Rows from block 5 of the image encoder of a small image captioner, named by matrix and row number. Rows with one number belong to one channel. Each number is 500 + 25 x the weight over its row's rms, rounded and kept within 0 to 999. All counts start at 0. Numbers have three digits each.
After each channel's rows are labels from the 100 images, of 14976, where the channel reaches its highest value: "responds to" is what is common among them; "place" is the part of the image that holds the peak. Only what is clearly more common there than usual is listed. The data: photos with spoken descriptions (Open Images, Localized Narratives). In brackets: how many of the 100.
# convs0: first 3x3 conv (encoder.blocks.5.convs.0.weight, 240x240x3x3, each kernel summed), inputs 120-239
# convs1: second 3x3 conv (encoder.blocks.5.convs.1.weight, 240x240x3x3, transposed, each kernel summed), outputs 120-239

convs0.167:419519502502500521509500502485518500534513439490425518477535498527503517549532484479504492501491503497506500480507507489476497516463544501539537496490469500524471495500498548500499484491499501469494494500471504526567499508482510498542514523472508500517525505520515527458519529500509504510481518504515519503490425506496528458501505496539466425493478569484496500
convs1.167:488500500479516494494500460514436466538495517449521500500479465489532490494500486483499490527538523507544517479500518533513500517523516496499495500500495502462448535508528469494500488499522511490470476535524490526492496498534521537483530468500498509498502486491545535501492533509493509529500539476454503500461492524509500486495527431550492432496449452502518572
responds to: text has "people" (45)
place: middle left (30)

convs0.184:547518500491500516508500508471471491479481464500448475470528500485518502501474503496500517500464500505500500504496513509488526499587594500471438508465511500501510500551429488475493494504467514536461478500527497523550497504496500496591475489484486500500599493473474468510495541499496500554506473497468512465491469522489495449497494496492526530498469497504501499
convs1.184:539468465496541489519496510496493492488489505478496497585510511516526509511501501471505528493566492513500522523513462474514508520513509467470471502484530500462503532492519491513497479498466482545476445504506457504533488494517498491435499493526480489460528472525490490525530546488475511534482552483517508473567495516505507513510499541521513530544476494484468503
responds to: text has "trees" (57)
place: top right (59)

convs0.52:524480502477500506503539504489467504474481554491504497490503481492532496499503497507496520498468500496502500531499501501523570496586500499416543497473504500544521500478457530519494576483488485481505436500589492471519499497505498513494505505526496500501436524494520489505537500484495500486539488502489505504493438520468508436512477494502461467475504511494500498
convs1.52:466533442513526515495535481485490539496493499506455482532452489476500515463511528502506495496517476521506515489525457567533505491491526507513485474505515494508538498499529491466512545518477476514507465557495514509537497478507508527591517533505470493509508496488507513484496532444522491493504523511514472518540556479503531454516525494476495501521505539500511470
responds to: text has "water" (30)
place: bottom left (36); bottom centre (25)

convs0.45:465501500510500400496500493475505504479492509512533506476517497488491489438546526520498502500493500504500500503499493490498502500485516500512434530446483500493485500522506480479513515492508505522507489500498500464475501488481498496513486539508479500505531488457493499499555475510511502482544502508493507450498598495469502539483500507452463503496482495507501496
convs1.45:496509507495476499491493504480481506534503457526513486531429480520528554480499581478529453448481508513503534525514494508480497488500484525497514502509508523504482507507470494513523491532514525476559516513507596463514508505508496485457497493490460517468528518509480518504502496524498505490491464512477475476479488503503485497537545509462445513498478485501522509
responds to: text has "wall" (42)
place: bottom right (35)

convs0.14:610509497460500481504508485476477496493469526484499483497467500482475495504537531471499500500419500500500498450505496468483498506541531500569567480505529498525477503473505520465520467474485504491534534500486511462564497504478509529501510490471489502501410522487497493493504533476499500480507492503491492511495492498510501493480496508481485482482557471500500498
convs1.14:425460487498514455541502535498508539492510500464485509469481496476472513538517494511477495527525501488519497464441461609493461524466517503512514500476469491469564506527486457550480516487525506520537505481503528504496479496514503451506478532432510508502530486515517488523519480514496466490532502505518446533507501518484498490493512523503482478501484527524497509
responds to: text has "people" (71); text has "sitting" (63); text has "standing" (51); text has "table" (40)
place: middle right (31)

convs0.97:611524514489500488492506509525528504487520508493460508517526504490493502512456494499499511500473500499500501564501515506499517491525424500521467517513480500484497500564445488495499512483453490516476458500512500504541503491477500533497506521466463500498502510485588478517620522496497502457487496508497496488505457486506508482526483495472506547500460462500500502
convs1.97:421542511482533489477518489565474533504525500531480506465500518463481506471505475499522531487492484469512550487552479527498565485487512526473500477506481482480481504482486487497502461519469500488469507515498542516486510518451516475475457534528494510506479548488493494494509564485510523482502510497513498444501492502465500467487489512538511479524502579514447504
responds to: text has "person" (39); text has "holding" (36); text has "wearing" (31); text has "black" (25)
place: centre (32)

convs0.21:489532500496500606495505506517504510540505541491432549485506503481501486588498476507504521499488500500498500435499492520535457552498490500490512498482529500490512501497573468491462522447550502468473477500486500496515514496480502515467500510498463508504496522517509547488467527436496500491471506508474475490543409469500507453481514505475478533495491453494497498
convs1.21:482523525541512503452525497520526535443487515493503529514489463505506512503556501491513495500514509496518507498529456473515481490529519499494495490516472498449500553472544484520498489488476488511507485491506465469481476506498516487485467504514490479522501495511514503468421512512520530508449515501487464564539549493524513498500528527489553493507506492499519481
responds to: text has "buildings" (33); text has "road" (28)
place: bottom left (40); bottom centre (28)

convs0.60:494498501522500511493494503469440497519503531529476479442561503536519490536506484482500513498461500502502500520504519498481479483519514500489481516549455500512500503500466477456504511464481488504501475500507503535527505504492490469449508474484500496506485522521540504481519495512509498514525470502475496520500559512510505565535513495554518513493532477497502503
convs1.60:458541566498492523435487510519493416498504501510500509539518540528465517443530492512489522492521521527506555481490505537483518519545472504462471490488492489446488541474456542525517491543512506505475493490530476533471541502497502480487473499514473500526507479511473484529565492516488526495474504512494446469489522486490468486503512512495461447498515507522484500
responds to: text has "trees" (63); text has "grass" (50); text has "sky" (50)
place: bottom right (67)

convs0.136:491516505487500559501500502531544503518507497490564511506481497482502508523477539489498486500559500500500500459501497486499501493463549500482482486477437500413504503512622502506549483487533491533540497500446502530498495505513495465503495484556491504505465500529425512497449490521491500514491506495483476458490497503494494524492496497524463524514503469500500500
convs1.136:476472515531494494520524496504485499469552495464496486490485565505488509473485501505500507494490528499493486460525513482475491486493514497503502532505436528515505485483527485509595505489542549524495542504451488448543482515545462477523517508520504500485456502530482485518493457488464486447496507465490513517496450504503478549503474489498522493480509510484485523
responds to: text has "wall" (41); text has "holding" (37)
place: bottom right (42); top right (35)