From a checkpoint of a small image captioner.
Model: 64-pixel images, decoder width 128, decoder layers 8, decoder norm layernorm, decoder activation relu.
Data: trained on photos with spoken descriptions (Open Images, Localized Narratives), 7.2 epochs.
Rows from block 5 of the image encoder of a small image captioner, named by matrix and row number. Rows with one number belong to one channel. Each number is 128 + 32 x the weight over its row's rms, rounded and kept within 0 to 255. All counts start at 0. Numbers have three digits each.
After each channel's rows are labels from the 100 images, of 14976, where the channel reaches its highest value: "top examples" is what is common among them; "colour at peak" is the nearest of a few named colours to the mean colour under the peak. Only what is clearly more common there than usual is listed. The data: photos with spoken descriptions (Open Images, Localized Narratives). In brackets: how many of the 100.
# convs0: first 3x3 conv (encoder.blocks.5.convs.0.weight, 240x240x3x3, each kernel summed), inputs 0-119
# convs1: second 3x3 conv (encoder.blocks.5.convs.1.weight, 240x240x3x3, transposed, each kernel summed), outputs 0-119

convs0.149:143134147127097129115091144119103172112106204120128132137147133132156150160154139074130138137131102092112115175156130133122153158125131218059128174129125086139128234062149083128149163109216122128154094073113112128146123127167133119129186072128135140104125050117142159130000136112142096138162142152125193130141118127146129162119129128100060163114129130148116145
convs1.149:097098106106111152120120095137067099134078141116086107116119107123203143127144147121139137139116156094149153133116124188138129136089162115130161126154110154126096090144197120206192113155103099113070123166111162200091150154120160118136226122120096124174130100144076145159094088119147126088138086113195106135154150168142151118152172142186105080109129165140142136
top examples: text has "sky" (81); text has "trees" (68); text has "buildings" (34)
colour at peak: cyan (28)

convs0.122:136092100133143124045138123136151155126124125150128127116111169147133124178096134114130000130121196079101135091155115147110040238130144227103131133050153068200128063139122128128140105141137133128096096170136114118150116123109103146140223174132131109162154163142125153123150114131117128128172221151126083124101131128120128160148149128109150105090132127065122148
convs1.122:122202090140063169152099113159136021146160119136105101159097093130105094139135093182148112149114116160082093157185132098136139145128131137111141172144126107169149100152115067115140127122157119136140124119100120094114116117154176161116124139119113120064132146106148121106155184129173182102157121122157132113138121162176190117110120179122172157140109128085133074
top examples: text has "trees" (54); text has "road" (45); text has "buildings" (33); text has "building" (25)
colour at peak: grey (64)

convs0.177:059127124128036136081108128139115134079046122149128167153127087142139126201111144115128125194129144138144111167229118133124077151130106205192129116159212112153128203164130120128173161082154153128105192076097144128143171145141143182121158118131118091068144100134142120119150107114111120142147066120128102134145104133146128148142149128111168185169128130164129095
convs1.177:170133168142099142094136109147110146152109155054139159151151133098135092171108125095138159081100109117132139134064115121113151158135115183058144130107165192174120085169164134173161082149143103138149111130095142141169107102123108063139177171230075096073177124074146181094170131124082141146154110158103113132115171136124052088126060136140120060100121124101125141
top examples: text has "sky" (63); text has "trees" (57); text has "buildings" (31)
colour at peak: white (46); pink (31)

convs0.214:117145168124150139154140128119070065122186127132128105057119129140125140156104098123128090140134127117109101104125132119076104142129137060082128175164128114121128164123145074128127156103124133128136123175130151128099155128232111086146108082127127134126142147136132136129049134103107139131203105120129065126131212106137128156042123128131105089174128128132128133
convs1.214:133097174099096135155180109101125110088101151084129118128201138129120185148122096132115068107099143168124079110092184141128102096153134131088134171065149131091161162095125145121124146145130135087069115126126109161116093112072133105111137125176134139134128097161153103120105173141130111108224166104154117123104111096140110120144139158117144137255093111062087127
top examples: text has "trees" (58); text has "grass" (35); text has "plants" (34)
colour at peak: brown (63)

convs0.183:138103100128171130128166126135092193102151140138128096087122199128169175185053124103124081098145129094134138129123109166126171122115133130071128157085121166094128132165129104128138168125132130128109131169168089128149220122142112063114082132128128161062123164136122158128098155191114175136135131113125150100102109124131128103139115128157199164161127126180141101
convs1.183:142111203131108117117109167076125107118145158102196120094176094096120122134095094132157071097178096055124138110153111107116136110136149056065189141089121129155114111150121107127077181136121119152104162133165056182110076105134152111123138109136149165071131110139115143120131155072114133108117133129182076146061099181126110098067165113161133069132195124081125116
top examples: text has "trees" (67)
colour at peak: black (50)

convs0.115:112169064128110130187115122127094144138062130126128135046135152129127152133126118164127103181110077155173105183081132158121093092131123160139128159131095108255128141126124139128140194130144132128096103237092166133098149129055130171120067146128128166132160074145131132116023108106126156119118057146130150136145223123144128115057127128136075112109127127118128158
convs1.115:129098082142145109159156158121116134118085163192168114083128149153137115136161083110078208214098138127163149136161142083127174093146168203145115168106127186156116191151129126080108125169107111124058118101166105070132181180131117211166132093138168128142108129124142120120134101116106113102105129087139221100136106133184107137127103113076127123109173160091137103
top examples: text has "sky" (65); text has "trees" (64)
colour at peak: white (45)

convs0.56:125143128129132132145135126138176096173163110131128098060152132108121152194101138148128008103098110139136130080068138120159192166128129123189125075129098173206127164131117139128142115136115132128125117108148154128188109128088123096101153151128133151160173119133130120126033101111112186124132085102132070118101165133127128100169111128121113178117128122091115144
convs1.56:138095122212068141127157148113112128116198140167105126130201149133166146148123136143135116120120111149130128107107149110115136144063128146122129114099173198205150150062184107177180118169100133163159131114141094146172077137146128124087168095080034146117183121110156105083110132088155146170005135178208136121113128126139117114116131146111184092110163171074059101
top examples: text has "sky" (61); text has "buildings" (31)
colour at peak: white (44)

convs0.126:154085122127125127127065128143100188141104111124128154115140068129111104040130130134128124127097164138113093107155133115158160109127130133096128081238196087185128145118129166128104098137112122128137139103113124128142159126109109117144242131128128109173130104129107098133120116138154142140160112178130051119111000126121128125140112128122128101116128128082115105
convs1.126:098145099104122138102128166146165132135165198100151165109140117131105125105131144108125104173122124133070170122106113130112138152033123122163157146215114082135089100122114164111079104112116122165103117136111088086161170138144112129113164176173135135132138196112121122119138151122156130155134147169161099127149109144129120094162114043120161155139140095140220118
top examples: text has "trees" (54); text has "people" (48); text has "road" (41); text has "buildings" (34)
colour at peak: grey (83)

convs0.40:105153129124177129098128124127191064099145079137128137137142136127128149089144113128128041148131110129131107154113117132122165094109127228139128074215106177139128089108152111128122127094114135128081127132172180128132194126171126109112077085129136144119106132122134138129135134176133117125105079165128122117152166128123128117025133128130179163149128128113128090
convs1.40:151194159161144119117134088135156142140179154175087093095037148148141125153131100160168151072136115092086143174099065079133115132154137123141105165121219147098140097140123113099131123119134134153071107122118183125139126141149139099071157195101147101128168159136134186137136123158132096153157189167129139155121100086084080145107101082129110079151134143187104120
top examples: text has "trees" (66); text has "sky" (55); text has "plants" (41); text has "grass" (31)
colour at peak: brown (62)

convs0.160:167064101128213131125194126116149168093145159141128134137121100133128152192113114080125146121149103187115070237161117162110099108141132187208128098125130095119128153148135112128168129159102137128111164128115156128117145123181126119143121086121134148126110136128134121123135120176131164128092179076128137154103086134131128062095133128136086135113128128142122180
convs1.160:086119124141111124118199120091105103108136150160100140155152152068122102138122156125127118170131150113146143100133204053104152073164125146125147170135144220168125078115103081129142169171138080129120126126148085200076128173144105127149138119107111092127139151119125101155172117056117094168209149122133175138167164138093106135162150211146148116123107132123117177
top examples: text has "sky" (55)
colour at peak: white (57)

convs0.62:136155156143158133131166125107113186133118108142128119162141110128132164109173117159129079142143117147099106127128147101132116154125125079056128188135106120131128170157128129128160054112158117128147117089089113131220203131046097106129165169130116101010131151138140131131059128109142097124157113158120208129090171128141128108193093128095182176123128135107135129
convs1.62:118135128080103125143099128128128128118126128092160115128125164128108128128140129092168128125128144128114128125128101215173115149125099209147157132167124162162099090054127138171128138123150101101128140104130128120076157148112009134095128102142128193173074048128118090152128104095119150061128148128151104153140128128128128199162120128130151128137104114128173128
top examples: text has "trees" (77); text has "sky" (71); text has "grass" (30)
colour at peak: white (28)